config = dict(
    encoder_arch='transformer',
    encoder_norm_position='pre',
    encoder_activation='squared_relu',
    encoder_experts_per_token=1,
    fusion='cross_attention',
    decoder_head_dim=48,
    decoder_fused_qkv=True,
    decoder_tie_embeddings=False,
    beta2=0.99,
    learning_rate=0.0011,
    eps=1e-08,
)
Rows from block 2 of the text decoder, named by matrix and row number. Rows with one number belong to one attention dimension. Each number is 128 + 32 x the weight over its row's rms, rounded and kept within 0 to 255. All counts start at 0. Numbers have three digits each. After the name is the row's rms in percent of the matrix's.
# v: attention query, key and value (stacked) (decoder.blocks.2.attn.qkv.weight, 1152x384, the v third), inputs 0-191
# proj: attention output (decoder.blocks.2.attn.proj.weight, 384x384, transposed), outputs 0-191
v.233 095:129144087201196146109090173169147128123192143075117120174116090095134144150112143124131129170136212148138156179110177140170111156123153140142111088156144173118109085121147218119113131079155135090125150152104105084096133110145097118085100109183115149182184147129145156166175115041116131099151107099089068134131143099111077135095117163099103183115188091077127120192087146093153137093139102126122156085154138100144055160123068167128182126144141146109110164139150187094182163104142121106208130136155098146088126095055133145100115131089204111149141151162122066097020142106169116125
proj.233 100:116113144104105081132162114125172116141076129114111136127171103115140069164090091135078168144104154091144104105122102098107136098079091136098162103157126061115153098059097075161141123130066145066061142120107186161118109062152168092093124116148164141135135152134160086146117158151120145181123172145134088092178132148145117129141105090125197142104084125152124153109186127157182147113131097169132173192131204114122114106117124099069119083085146178107159163160090142121062062132074118181091085130152107145133060165147130096092056118160077082134136147081120138153141134072197086120
v.234 103:137133111111186119125168119107127115111133176129100153125112109153130064124114167135123129112061099142051116074148139148115153132117124184089083161147148137113124117225095066087106119138072077196123114169108141092135124134144085132090160098094131105095111128115153114138149181116109126138186103091130191095163142213109106090072123131192145140126119148121107103112105115063211124078116128147125107183076116141070074113103104087110097151107130136092119152127081108163095145133122191110084171143133079113097093150123146046173102116113142068134152096142158148172094123210164162100
proj.234 102:137162096125070053157125138129120131104126131086120175108127109141138133146120083139110130071120165111195176094150149100112100081106100119123156088095142109185164090130181151138148183153164139074179077123145115172078155036148177069157159174151127168115178088105160139135134164144171111143168083120104097091034160100125120139167112116059124120132115095167145132112150155132092141126145190112166151100145151152122172148117147173159095120161135159131112074159148075097121094133172149160095117130141146166172106153142088079166100175061115106125170178138139145101177160133093135172
v.235 101:099184081125115057109161125145091154100097167182133190152130108148068152143084155076089145103166168153168137133135131128127147165083129099122124094146171108087098136097151119106089109151149208130098165189135137115136111046129160101086091135086136114153155131173157160110119125056152173163164144108107127072186161184133115075096109149194099139107184126087183109183145134140123150108078132079116108103112137153136097168116182163131148199151109162097155139094155148122124105126102095105115025068084128139170161159128137138111149124099185157146104174109108127144118097163171139124
proj.235 100:136085157093082111112161133134039172092144103068133143145080192113118101092148157058145163178144146161102085105149095115126116085155196160171101125161112110133128134109086192108116165135132079102127092058099129165093064141110156132115144133131177147116095110119144122124089045170121116079161155159082120142133072093176134110111067147086169139169138120148146117077108141178123093113144149094105147132179110099089129090100141110116123056112128107181158135144129103155163137080142133162114070096137133120063155073097128135133127151222155159093110168067107092069091135155116092126
v.236 097:103128074142080090109153148142098113160088104191109094128148139175116134139075142092101113166103124178128125103100169109125112154145101149120110075233105133116128162114170139161126100147090115117143112161127139111091122122137142165137147143102112149173118159120151120119130134069197124128080145135186160103126175136069116120127133096141146094163118094133112116161087183123110142170080085143113126131076105193182106126107062123098055139131100079116142167117145134136098121094224137121209128145119173090062163167130221156150152163097103145161112182113121114180140114111094096150
proj.236 090:092095130124100166155134108111208145096106113113177096174130096153119129149134110105124138089124151112072139087171110145082161104128133090157097171153153130133216110134149203119166162179159117123108082112065105109056120121115189163107152155172159129072178131150144120178100154170121125127115118097117100161153128115135136133095183157063168087079152109162116151106130169080097131099154123074121121148172098102151096090132124148120115155157133115148134157140130110111131101080107175133045138146121141162168173138165156140130054112182183145107151074117123152070177123107110177096
v.237 098:156087107117134139132045166136122118185129109122100101100172084149247118144161125130084099151116104120177160103145147129215079100143183196133092146220101156129118110154119167087075144171102106094115121126131083117088108163132149120157125066098178132126144067134130139182087171114089046157148196146180114089156163165144112178131131182119100107086130116100105136100120144076110149139103104076112142115152146160126103156125161146168115155173118137161083155138151122160136120150104148111129158129166137127137142105118088114153132099162079206094121180121141112125124096136161070102
proj.237 098:182085157124161055164156115070106116074100167147166123115085128140083127145045078095121116127118171093133151157075087157108166162144156096132131079072143205151116100099115137173104147166142127104154136100157106127120130129154071130079129130166126240117086158117113101153116085167144103114146122133084102171069173120085116093113080092112131133156101128107132082150159068169099108111186149143146132119081144131145170087140151115099101151147095130079116151126068159089135132137093132124051143140077107115114077134137135079136114164172158148164137151117151124163112103106173133122
v.238 100:154136119121171186102113180136187094123153148157103172166181092153104126131149079094089110138095120088156113131160218114095138177113125174132115092159125147124148124178115149121078143077147166137141082119126173149119152111125163129160177173149154151221133137046117095097152099132186121176166147109110173109131112152098109138128157209144113120107092115143120110130121132142140117153139130081129138133140132104128132132174127104155123178135126102082110127170103140108144100126073133091113161180104129188095138114092177118061172109084128163116125080147067103117149186131113144103
proj.238 099:140109113097114176128111111110139156081118172109128112094133102137144115078123129092135202146096092093171170133125134091146141115157101035110152112121172107099113105079150088086198104157052120086099125130108092139169097131155148111122100159186139146131136091110150213098123138163096122090070111092112124122102050175095131100162148070095128104215117138132127139078171130078135177108138161156129138085138177137145115151168160105129149117112151112077140082134087139142113147128130130121138124187138159089124094072137082098071107116123130142126079167126187118115092165129139115168
v.239 102:136182115088139110116180059155125125129153095124127099125125111096101113101135119128109131143166141133111138096119102069071138149111148109126140160104213134103160103146135136128083066138130148065165207017159111085102141169142112092108107147200148176126196100108146143164132177114103125165137143079140154151153102086084134109138134127103143135145080098121120085132102121126139181152209106107141119128156034083134134101153122135114116077144153069110131142154169131162131111084179117191141123150151100109151129128159097140191145149079101145158059085093129109099172153140088133091
proj.239 101:104111199125150137134092169106154133124120131095140173179189147124127139138122076111150151128160104144175132146104120164162161104160067148145129134122133074089166107105132101160164129090121108115040118139044204149222143124122132127125122128123079093135125089094134073179154113112118152135104184159121124152081095168136107129104141158141146104149134166110138109146041147102096127094124144127120138129077135097122137068172148185135120106122098146176173127109079116112150128142106105101130187169112130079164080161111154118079127113137107140158075145093137122232054057134117135159
v.240 100:128079164137156129075137177068117070107102120113129144117096170139190174141143141098176113150101049101146121167081160044169119113148176081111097067114116180097135122139161158114142129081095151133111170112137156141131162110085093114186121174087167122114118116106088098155077134150107115154123122128124082171119101131129142115141140196107130116123140161166066121145187144120163136103087103136113130151163113130145095141172112092125110047141156147128072136112092149069160157102154140144120124136168142109096129054138044162169146173141101128119147090117122113092149126114065108168
proj.240 099:152117124114143044130126080166100131120121162126090127045088177116097079083178117120145084186131094139154088114123115159121083142123125126111156206132105186149117064204153112116168142086165068083148131160110186084143148113107157118160105145182123070169155109084150104140112121093088149105035135111124178115104144128143143131117137052168105152147155128123089169137084117102161118113124097112127112114167109152097102127087163129119159106136109141119123139132127120140126130159141133123087137146102095137178107198086059117068094175192148158135117145120155142097178105147157124137
v.241 099:099127090117151097100147098105081143103094111113122135122102169147117118149180094142144137161120142105116117145134145097175144105118064132125188078163068140150100144139148084118200168191155121167178161140180122130096143134141096152140107144133142138169116151087102139155112068162168163150129096100118162088129149166110123083102113157147132074128162158102149201124110176149137160131079110187102165114128141174126141128141097136163073089103125162118132167142129134129099148105123113084089069150097150151134103088064197084085156129065158108077104122142134074147146172170159086150
proj.241 101:125100147158085147135121111121142189191116145078065143150183074068173108178158083122151131146135156172157131187127172168110116128145112138137113112111108174120096175121119128112156102129123121063113181148148201082137160114136157110098102175154114143080129098145082128171169113205119116119095125132127188157184143084129167111144129144125137161146128114102094106178084158117106183163078099091053154086136128123121107123147128112173114097117162151094152138186102143100139158091121116129089150137166090090153096173158104131163153144108099224192142120138134127099190131104072162089
v.242 106:146163166127153158149155096154095107135132186137222095166130056088112125107106155114095139092128117121109138171132124168171104140197091154060086134132099134100140115182127138078155202131121150161120105176105141117080157131164109146121172132154160152099140135173137109128120155114150187157104104126134140118141088125087100137108137110137104089186177107124165122135138147101113131057145108182127089192162078170143154152121137063085153070089132129146058107166130149099106088153143117129140068112144127161051088135132125095125104085150152163113107173106142165080113126105162146185
proj.242 099:189098131120137096148167067175169181162101093118061154134155166161149097148171140147113108116104110141127118117177145116126099113162159103122113160094125149154163075091096162111171088072107094099181093141211110203136119141140154098137091137099173144135116077118143129157120166134122111090088175171126092148119121088144134127112056103155063155153126138083164119141162109112161202097126131129136128130040119186131094051217123094140136167157110077085160173146143154122171079122099127134109107122115126154145175131091142126194124126129121160087173117116141143123124103153164171097
v.243 102:147165061141186134153108181173163142146119162116165087093132112124117160124094114116096087188104155148125046123106080127131089117093146114131141110118136194144123163079131106172148103138152148097151137122088142152127181120158144105180124111175124107102131165165152130172110129126127069138127162161150155205131112169200166137089111144185136143117137103087081087086154114106127129170165157102127127116156116156066213113127176057186182100156144172110069077122092097141134113172150191104105144104152103117175170127150113115164100123140118148094078113179095094085167079215113133117
proj.243 103:112171111088144121106154113094128120086095092112144132130148172147159092098111162096134146113149126086126133144145125128137091148136119147160079005150163106166096167182112105118114145119125086170133103150120107092142048125096153144109142065150171164150189073107116160134111143111130119044208138079166099083144129143122169085121195107172192155135144097205151068142127133070126130111147182100103114160129107132128113212117146150184138157138049118171161112171146129103131133115193135159144085160111162138151107116150115074113164141122141162088136078115178075140117111116123098110
v.244 098:112159140124132163038122038112137159142142140045169131121163105129118107118127131122117117076173123133125168075120195132158114106119119097092113158118171107183106140110097113087138131157090105117144150113101135112121173149117212140164096144117086113056090139144157064130129187110080153141080094070143136140083099136105107167111172132100120087096122082130148127083095174145144129088097147127114066167122138076164148159108169108146077153171120143114109146099199118161111187160144114113134113223166106110140136118116169074134094085137167079197178141160145116125140111149139138131
proj.244 096:148139147110114134191199194136111158137114172119132133154091137125153140140119172208168143159191113127135102142086126132157143195167080179158136146115094135084156094136111142151144123136081182106208197052109102079179117161150202096139105140152088127137118091095102107098115098102110173118152182128098120116136178080096128060170130108134140131156151164176097121090132151168135136207114128129141104111119117159142113128150134102108148137149128135104159121117123117132188123156164133098121124098185120135124138150175094116145169121131177174218119098109114107125130129144121195149
v.245 105:111156125122130154208119146083159185150077128132112085142123131168238145116122073105180144068048114198116162148221092144123139077120106145158094143129074052155160166137115087143102140080149154135103137107157079163120183138112123141117157150106121140184157125169148110105131107155118124078169109121174106152129083149098138142123114137098106135121137109138165142087103104112037161106126133084108123082125156106084138105091106074148113100138153083088094170133104089103130110140146151099128066104096193135114165181187110175126130145064089093140107132133168135121087127149060099113
proj.245 110:122133164129116059085154136158112161125077065122110110092129150113103112067172077102112099141131080115134155060085104113135094163132167118060136117095133152067111077097119167117116090117069144184129172101139137151123156122153093135130109158112101158123132050171094198094104165130140187114141105155052156131170127081101099108144108153098145088085097116135086144133080130120103114068111111144147091111146129121147162098093087144168121167134102117172109154134119171127081190122061137150109093084096119165132129106154148103110151122141203115106123151117140131149145156203105120100
v.246 100:110143058089117084092067057102160085102088157101172115125148061102072086181126158111161132168069068192156116132103161140084139120103073100073134142118115121111152153098165094096119108083138131116056113089119160094130166157118103100150107114176137113128185111115157156119136091104128152131136150141162154174100130105120134100120168171150085119058096176114195127168059174174182167117134090174155127054132090085148153092149083152150116114176165124111088068104142174118087113145171090181099116178131195078186111154117130157163097117153119179112140125157143104151085170138152103110
proj.246 099:136076102161119184151139152095123164172139127115191168064135152116194149154104120066156152082109155112091096100132054093138126163156136163142135171117126092114129137172120117119075089123142111148139152114116171153123103107157106174130094117065127177161178166121120171177085143149104101100053139166117136130158145129149138114079172090109138067143074174083139085154117088123098088116153123157158094150113165135104134123163162093146190037086157128139173108112152175151161093133096181092122121172092049137132144145077129164141148101094104090139173143083102171102137110078125102136
v.247 099:107111167117134087170148072090132153127164126059089139090138104129148158080113164111127121125152162114101162120051114100092145102165128130140082127101083093099086121153165163151122126192111149122128136124100132136159137103152182143109141220080170183131108113097072118125114151109139108054128131189105071155078139177115125176118114172095124138142104131121119164153134156208113085117109179120165146198170146156137123140130183118013132041167118099124124115129098079123126117135089170184093105118134141112141101155133049130136155117101237191091161113166092161150106190150122120107
proj.247 100:147093113132139154134117118145147187135140121103147161132113175113072119119117122108140145147098137114186104129082184170114123133138052145089128146088135117157205126205092121048099155095141071120179112124093126121114174116156078143134091133139117108114155152142147050077161127192203114165078098063109148208148087114061082150122130150168175116094149100091098213148096126096085176112115094081087104105148146134128118125110135134083108130081107136140178182105118129063159120094130138176115096105089162110087109169131091135118180140138163110115147193135090153167130112157112126122
v.248 098:147108151120106171115190123162152085083130104077111178127141151114138122104110214141154122197128112143144084150072120103097128196180116196135077108134134102180107124078129138110158110110156127081085112094094145122104143160191188152094097218153137101114132090118127109122137150145162194098167154136112097118127167114116097119200130193097074113144137150122189086085113148251118162143148137152118098139191143104079163147120171063088176110083113136167128147087091143113105134084065112139208111168150102152127150106117198149112130086142080142136120066100107108107180126166186111169
proj.248 100:099130155124127085165134166160096120199098102159096112116124156117120073154134140117143138079143169129130146122147139120161132054097099134095085094148157099137145132110133141084134093131149096122155078177076108130181167103122178090129109121127116148127089190141153151132192107140123056106077157110131118154131128163065131147119113138127149099093207120072109210148192117104051140129151104170071146126098106099099099101158174107105178179143122151112166120153146160159144160154183136155092108101109133132170069126138134111144149188142177159109123150120144082086168088142131150196
v.249 106:123116118134126198067151135113098125155137176126208166112180123144166132140106109157108127095128150160142163060080098124150126160164142162140161140125152146110142101138163177182135144082137115139149130082087109157154158080160185118089143127098109120091191157116127129132179162141061152133159105164094115102102066103203057103151184116041160106140126172123078164095107124111158135084109120156158170132094089088130114159168136167097096083105150130115148143088169141135125149033101112135155163103105200157097177113138161125206107118089131153140197072163150135110093112177105160120
proj.249 101:134192087147114116097141100099080114101086105132171140135037094074076186115126110138125114122143081172092130158103168221155143121120140149098126086128172094112167049181132121104119086132107125075109157140105115133100118121147104154174167116122171154110120101157171102143120136205153146078095151135122151161115169130130151151121113095197142107113113155123086141062102155150155135077154116118163084092213161140109136138136086138044114129139144165072170098111189149038115135041120161133101151142194108071114098164170114114148111132154142098114084125103132121063121136123153094152
v.250 100:122084158093163142091174170130105110152152087125148181093108207157143173144093047166115112136173165171168111140112159159035138091093173124095114117102121137112120115114188115171091116172077141079117137138078083098087125200068173025077107135156166134137158135104100193139143099104126158121187167151182089143121069121101130125121118132114095083115118142084161177194096123115125134128123147135090117143171142095168174075136119178140100113157071102153128164153155117109160099087144130155101091107150116123116086068111131131090095164176115131144091154107100135144178061130179083103
proj.250 101:096106132129133123105160140114145183166183104100179083164151117173142100143155079112113121160183129106140078144161085126128127131086094141187142127136091111100119136148144132069111167120058100107102134131132161089108125107115163094165160131092094089139138101108157082118082124162166118111200167143128140095072157190123099140138152159090148091126173099120195144124169125127125161078136155176184112074125131150053101135157095122170121148108189116078153159131186108113125113119135130190193117171108169139118136152060111121130117126107100161151144135104123099159186165125146099169
v.251 102:139138134149148127115141119118116189062130148170160149117140168121126146127140131091074092095089174079092104132144102083127151095129164137146114102077099164084118168142072110093083137109073110080072088137078075094076141143139146132080175153196088093118115134144133084105074128086139117086127089148109123132177194150107106158155084112103134093102165102105176095108136176148126139135136153084075104151177107157063152117156169139093113161157148129085156139076146079111090105166124070102125137157098182093123157153114167166076096124152136145155159089085131133111111149137114100089
proj.251 103:091140090073138116117086075158151136125106089134092119129146082171149093092132153114203187176145124145114104134139127123143172099107127153107135096084108093079126059151197112136115155163127075135149113140154100079158090170118136105109139114107107164117153115124116167162064107111130140158146113128093122071161146143158097131089083088169126110143062136094144147128131070097141078169112153125100119085140150181161135087077101104153112109126146099156125087142178132152154122139150167099132122114123127131108105147146038144147129161145146084165162176152169077183097109133148177148
v.252 100:146110178084145096160125125148111021109165117113125149168117140094077085148062118138218111141152154154136145163123128156177140177104143160198129148085106138070081139105143107137110142098109085104113083149199141143098187160104188111152141090126111199101137046113110077170162139092118135160138135118105116160094116134134131105105148147082133108188148092111111116124145119175091163190160170088129075124145208092145129183120153092101154131093124091193092118137151154148120137118143115125141164057142134105119111106125122116191109138159125156106192115128143109070134127089091166110
proj.252 099:049212153170162161127169100103143123183161093173061093136129157154100136145108162118109024077137113109134109144071132135086144165124175110141121134092118148095194135160063180143120109127137076100109106126092152144183137118137107153136143133142090145143107118082154158153069128106137141110146100148107145175137210136155088133144153090111133139053150121115129128139175114147172135101129162118123172150087102105154157130136104067136111101124136137133146145121138090135121113105147138110137179136084109122165175151113075150088161184130108075161070149109096132189137102182147075103
v.253 107:127188143153087088142124085085133151090145103112122141135056092191154131105170111144156171120131123102118109086112144147165095142144131176108141138084102110152123107117135096085079138102141101156114170121130166170162099091115129144121158137184104109082135123117136169173158117098238155156092156115166057159088104091130114077061121131123144123121128089096101145141088146144092177157147079113108102140106141183101170078170137081122195125102126115166138126116151054119104128140162159127144099071121029083150117102100090162105127100135131134167116130103168156116117121145134090109
proj.253 100:141092115078116130144146074177110036141135070116135134137206147133088098158121217098126097101135110143173148102111106165147120173069170161168121097145109156135140118143110167122093140119098170159156112112135119131162101153138129088139165127155105084117161098095106070139142162119135073152093106109168152127143111132099139087136120128132127184073081179093150120165162115162109143156128124120090094135132096115083166206162168164134206133136204157100158142126097152104071107142149157109081093125160133164116140126176099102148097123105121144128154157096187062216121068151084171132
v.254 099:100142081110143127154164133085119122146207143119157170187157146200147129135150109140115128075128185178106145193134105116170140157073082080093110120126142112165132159160084197105170129097091078087171127083099101106119045114133102123174120162162184088070125144103194104152162144127132143102106121097135071165147167191096093117154193147124124163100092103128156151122138051101131134125150109140139136156047147107129187084156153100092161128122175152158120113067105163184114125161114181138178117107148108143133176125127056148096183061137125148137122119125145100117142153105099098171
proj.254 100:122081079122152167160121200119094115090092136154106112111156103073146109102117118117121171073086204139152150193129201146121214178129149150114096108095154179093097121119178133140067104117124139143115142203159102123122105120150187128127149140145101130134157111106170113130117125110128151169090094095107169133124104142113132116156160165102115077160115119126097116107133171122137167130189162131145092123084171151167163167148111102157107152063180059111135145116125142098165148128194137120118146107098116100177122125153083135160098117098125084122112180125147122155126139086146183165
v.255 107:116189140128157114089165140117089166130150115142157129104119139091138083181118126113123134125123107137137103102098128153085137144126117120080136097122090164115198094092153141162153144043089121128146173101161152123216121141146142138182128173201098121116101105113107129140047180077151091107174114110136136107065133187101149184181067096153078127145129067152197138113122064165138101134040111146065142112123161136147111085174133123146164092183198127110075085147127142202123134086121182190053165179061119130136132157092123088194120125137088143124133129145153123138154162112137150129
proj.255 104:157098165184159190177081159151155160179132120136130101130106087148121136151169151086142162116125128089178141154179142136184063149105152125124159131146115176136085097079141139106097136103107140106114111145121106110111123177181121041112135117120154127104158101183143072110176089096167089119144104124107133134117140141141094108114111077145111107137105154153093169112179108135102103108158095098076116109130085117155100158091123081140154082121062109117216082098078157153120122156146082084114111116128133136123098129071069076176157194149134140094125133175149150161175134105095136166
v.256 104:168111151172126083099117149201162119092170142101131178115108141158157131139173111136106166094132172093061187068119098132097157105156106174124118209182083184104158153080131109127147203205128206131191144119198121103053093124119109132072129117142206063162173132173159100159107165080172147119146116141090158135134159150156118081167140115137171112121130118085117161126153089124123116102076141109122110157107152131143141149146111114143123105146110085125159076152143060182189126146155129147169151150167184086093176132095144128132128123169110080125093125123082114176143099145091139101
proj.256 104:222175156152125119169100158156110105178156086141134141136110145098093098193142116100219142123098107126197137111119119160096108159143101139103146148161166081084130119108146143085164114125065113142118127108062162162156129099108179154119140199106144122156101126143143112134092124081121133148150129093100109045071132158091112123107084180076113127161123191143093178154128156159156143118156076108092164148068104161129118124167117010154144120135083113176118113106138144106125140117080091118097138081132147147166120078185055146116108113096133172117143100134088142118115164125155114188
v.257 109:145101138205101136145162179113151149118150160131149127185159126094058125105151083163130152137146145125125108107143132164092162094179144155105099079145121121130097091123137119106137115139159140109193083155109082055114073112085172137099163105140178147118078180117097143141136193186097147092199122116114115181131092129110158106128089105121168128101127115124106098154112150135135177132107070124084137154128098109112092136153138193159106104077119104117153142186145076082163170153109129087106118112195137087126195166108109145091128106124146075125147152140135114090076108107146097181
proj.257 100:093096118043145145148102112057101089102152095122065170111114102117138153154100137125091145163075038135148075143114058141164149148029118124138149160126103158114135071078171112185152135158183141145133129094207156163136118131158080146100106125136111139102130067116114107165132134091099098143116127121166111058147136091140096129130142127150155129136146118108125159137118140098176170134053138135138107093081112106156092124167076132076133147131141141099134151096120129126146153174104177129147086125093150164051131116149161110155130153131141147101081127135174088107082144128067098109
v.258 103:099077108146163147117128138074140171113106157130142168149142136132120143128147139124191156143118154133111115096150134086136195209094089147098187153150145078170164179118128094160139104106103157111177146153122136148182082086169130135119142090166173198106145181148099114158083115124155152141105125103130187145069135085104201174164134071098159150125142153106098134124152140147129139166093095103099063118135122083134155170069140114080122130069136141146116153132092100105113084077137138115097146102130116104173153158089132155130087095136162075108153069100106050144181064169149146109
proj.258 103:223142166101179078161126116181097115110136109100087088083072171107136070097112124182089103144082174112106157165136140140098127105112162171127139150196127132058200078075137156150150134120108066111123092130093135099154090114095118122066116098134073130129105163121134139087103097116153173100148128175154157174140163158088117165082111115059158107156176122083124095133108109065082097110155130133175172108145149185159092174156135135119111130142137208190168092164093104141115102153083129189095076114120161162117104105171178142167143138108173166127081126113171115088089127168120112162
v.259 096:075144134138131132140125197142143145155103154078108145104116197163131131106109135044106133098114167068117145125089107141107098146167105117148106151101138118135168076104042108116192156156095076177065106122136193170183178159131100127145143186181106108116086137152169141087124103134152097127156147160147177136094103093205113128134112102117141138109085136135096123149087149135090147123163155124154098153151091117102131101100094158155155152100141160102119125106100081120097089127160167139098129078183148151095142115091124087051121115109090131060148090125106105115114094096125155151
proj.259 096:126085122132105115132150157067122133122174132100185164073118120120132138139139099146128104152167134072155118132138159124142137108152168102066114153138165116147092116134133116120105142136081125113146114120138113173113171094104073147119126077133148148161145165073171089134134062134173138191165105129117121132103160136125104145135194141146095129073153086104070076077144119124219120097118085132163159110112178164140166114135160143125098143146128159138166139096142159057160187123061120168141103104137130152152144081122120117158122147176129168157107201152164037147120073157162106140
v.260 101:114140074166066080127065076157102148142059192112071171121156121149116137124117125076119134093178187106128110146091142142152096095128111127095091138133084118167111154080140152136150133135105093164214105053227125134153151137122121103135144135136095112109144103089140039106101135118115183161107137153136158155120129092136152105179084108145079131175187132083141098144092110144143121190083140123174099144120100141167162141108163056134145132113163117121142124172110144111090137091133170201100115108079140110107152132102099138154143076111104143146110175126132128094138116162172147144
proj.260 104:113087206124198106131136164109136136165139075165131183097151138150121118145082161119181146135107149176126169119132127098142110112116152146131148132112151102118156133150136150144169102155098151080116120153062139153127141102181128149094119050178165131137178142138122199155119110127116114104125146089124089154144100137130142117136162124132144124106103141117046126121060116123122180078194120120115070171078118160098152127181124131155125183103125127107139047127046113135100174201142133064080058094119133071210099162144121092141147107178124097084129138162119151126177086097107048143
v.261 098:171171058110155167122095122140133162141118152115144137126103129082174135162165162063116126147098180123117080139108048116141166127090101086113129094126159141081128089147148115089142153129193139126160161144158127097104146131090127124171110174116150096129117098162053069143122121106089129115113181115132204174142115108164093164184128178173106141116109104179152135122153138130112128118131106100188108144117150147113132136117157142133133093077166170158115143125166116159120171081089205089159172157186124137096105104181132100127178113117182165104149117104158041180133101143150164133
proj.261 094:170069100090132088115150159053077138144166160170145136137156087131127180113124123114165125121101101147145098161171151162093143083113139122076115122134133123211077112142152143157150095139164112176117157072124124142132139154136123085123048170164109101163083101140124108101175162161141146121147090162097159109092136078090101114142080162156120091174195159078128154148105094105189084123099124136064159153115145162119185171130087135164083162137148147125143115168093066129138121135143114112098136093122136146146095114125145087110145128130126144098100081068123170091109152149128138171
v.262 101:080121102164139176165125100095136128116116122130085159142142085100098119119141118098146110103171131167148119122118124130098040204116100104158091091078114116118098159207078112067142122116181194139084109090118051166086125203061114102103138129187143107086101122106178137125142104103093133132130133097141139128114104119087118112107158126110118147098128082094129141132173109131137185128129171126142151128130172143134112130147172153124160096123164069161197172139082126114149075136161172125193160140096110091171088097206129158193203121125109064122091149098161081219167132125099140141
proj.262 099:093126116083090122099100171134111112189115124163140168152174200148143111100074132127133133138179078126139090141094156181063127122126155090118088145132133122104121162109136100198093121130084193135154171125127109104132127129148053150116176137124078187133116100159167155161082192172105113128098191099150156175200148104111179113094095142173110174194169137148140083160165134061173099082110157177146104135146171123129082072103133149104095141152154130125085133107181120091092124181112061126094133136152101131054134110127082081143150150160095189113128078176119142091119122059199153133
v.263 106:117156155130136117122130127154141083161163043149149140162118069134162191119136117145113162129086155133113108097103095071104107129127104106121079130143145154034112097135130140210165104072148106141128159183087166177178159125120143128122123135124086052144156155132083142114160134096137169135118105150083087129140185106109154149094139150128160102145122149101117167107046151083134100117113168130111144182174125147123134109114101133131085113069082133191161109160125122141152137137134104154123113072154065173165096112118105139148092138133134096091128089062147161082148173126143145103
proj.263 100:112097141178074114109122136090163155131114205098143165159091108107108095100120144148190076142128149112114093153135151160124145130142089150057199093120090147164189139129082149074103105122179140109161072120149096140112100086118119143120151093097174152143110121164159152131098146112125134171125160097084140158078079102113150109160081102110128139095189031189095141112142145089128142151108118155085119126139112135128157141064075141144143109088145143136117043141080146211166069160107161135043066146095134099106162121114103148075124116088095177118126159083060136098137105139126089150
v.264 095:130111128138155103119147144145085099143146120103114163093018113129105165170211104166100127137119206135119135146101132118154097200090041117072210123137127145143184142109115099123128126094095149039120120169086156122136120103173187128076186143117104130140125072112128126160100114083157099131152128104125094208124158135149068116056121134119131116119104126094174148171191128105111105068134175117136110082172099152187149091101121126090149115111169101080157160161136113073146148130155067167152157102131149083205103142125123172154108161106165145115053097096135077152122092158110128171
proj.264 098:110116072073129164152136134164102159163120158155134036166179110083143108131102135156131162171143100123150113126095115078151088150113166118093038112121118136170165113118130129060134147093095116162125110125131133116084172140134117131140142143166136108198079152163115182181101123141137158117147126101114140144115133125133139088169060132119119096141126142094114069124182075161158113155151122130098109085109174123133139146145078122182129145119059127126175136116155113127081083130152205185114105178154099159127134096068139194174099140151131139142113085130060114142062069118162119147
v.265 102:119125065134187151137106157140139163112127102095149118214116136177113122121156109147146130111185153151075096074109208121102143123151133209141133145170151138169118157073150138123108140151111128157117167165113098126127110096151115149112158103166120124143149123117130163101147117072106157142124128062153148120158156095147095052106069119153100148105094098154150122110111229158141143130045104116161207121138087128052113088073149133104120122094121157095126155117147092160113111118145132103118143148148147141119079101098101161115115145126119100104102140092144065077157141074134166104
proj.265 101:115091096095105135167125137157090168167135165151095125120163137156127105112157138074164167108084151136139138243085131088097147099152128154109162172109132118157193107170088140199139177092153151186135065133151112131110104124143087109102108110130118155169137115145097179107123151128124153098147147148128142175093088114104203158140103083160139085117155126136187058077156174116147064097125097173145080075124097156171173168131172065065138076082150151059072115105172150143186155135115147160141102151128127071122099160117172097168103099185104155137159140113139104165064146082107069145
v.266 100:143145189184120138107127192117175127122118115184075158106170147100172082125114126129089100160109131185087199101133133137075098135118065165123116072076151084113126105123107168141161129118161103133178140105174115164166133155164128086114126172102088105120183171145145138149080140143128141143143072132161186159122154136116155101100143119133211135114149147089178128065056173110168154176163059139124080116150117113119115159150149095091145082118119116115132069100121174106137162166098135118115111100138158093109073167119115048157145124097144153098165156078142157138160103105083164156
proj.266 097:091168088127108126221150143124075150102140106124124145116186157201173102133079117143059100147166099116085141113112141157148190095161169096120165134100125118070122140162136136137116130116158175179102151127166148190015170149113102132114122090128162100108160123174146061207180133063150155197108122104122099130130120005120134156101092095186126147146151139098101098139099054063118121115139152136094137133109186141110175095096139113114126161119166174140202140132110091184119114142183149142137102133128122138114097060142162122144130133168116145146089159057175140115149127118077116064
v.267 106:166137066121116117111074112205102072160106129052137175142105093143163140104128156106115116149130084140182064118099121097085134112171176155109167158168152067122152137167086078140104137112177139092132070162120151111098150116104109143195141129118153155100152073120168092117068102083104191215071124145175095151209142175100155096086120147106076169101106147119152118069108127178188151090172194142093149043106150101138087144078155169103121165114147130153150115113127118088101132178103118135098124205093105048105099115160162154123164095149065137196157133130158130114077166121100087165
proj.267 105:108158148124089126138124073149126105137147082129154138114157147148095128136158138123070156120128135084075112074121173106161104072129129148124129096116142167145112126095114096182141119123072152143092138104203154104124122148166077110158148113135184148112177143147139159132122117133147097121131147114074140142133146171166147096104122166105104073057140154078114139152162126176105121211132149088170130193097168076118126163165125200133071079128096138137092082133132176169128171155126080095093143145151092140126068144167091101123116137110124139081095142116103104155202106100146154133
v.268 096:119180086159098183072071104175168114131088167076130139118101194130097168142069145109146106090063152140127155155140096090135171081081096083061116085090126129190156173043126098169138100141158195101183138148076121133156143063105157144133125180163116081135121125175091095107135147194152175141151179118098129126089124139080140157091116110116125175132068124101131143168163124174143079103127053123090143148127091151117177143077103163144143138150114138155114156110127137132176122094161093098206093093115101071104124109139126118111178065221079151147177119132111178072090109150162156110
proj.268 100:144099097102169119152177108093119105029097122080162181083101151133106130113058153076106119138157149133055134108105169076140127129150188087139171102195150079129112113083107169105138120152081123223134162121139145129146079125165173122107089132146109150083159111106098093104148161206161094093089122110113092095180156141120177074150103143181071163153157159094137154139132147117155148129155151186162158133181101159132147168200166112109159102141136142102148144105154127118155121166125161138079116131131119063136093183139121153130140159112163097110200101117149051200111150138100163129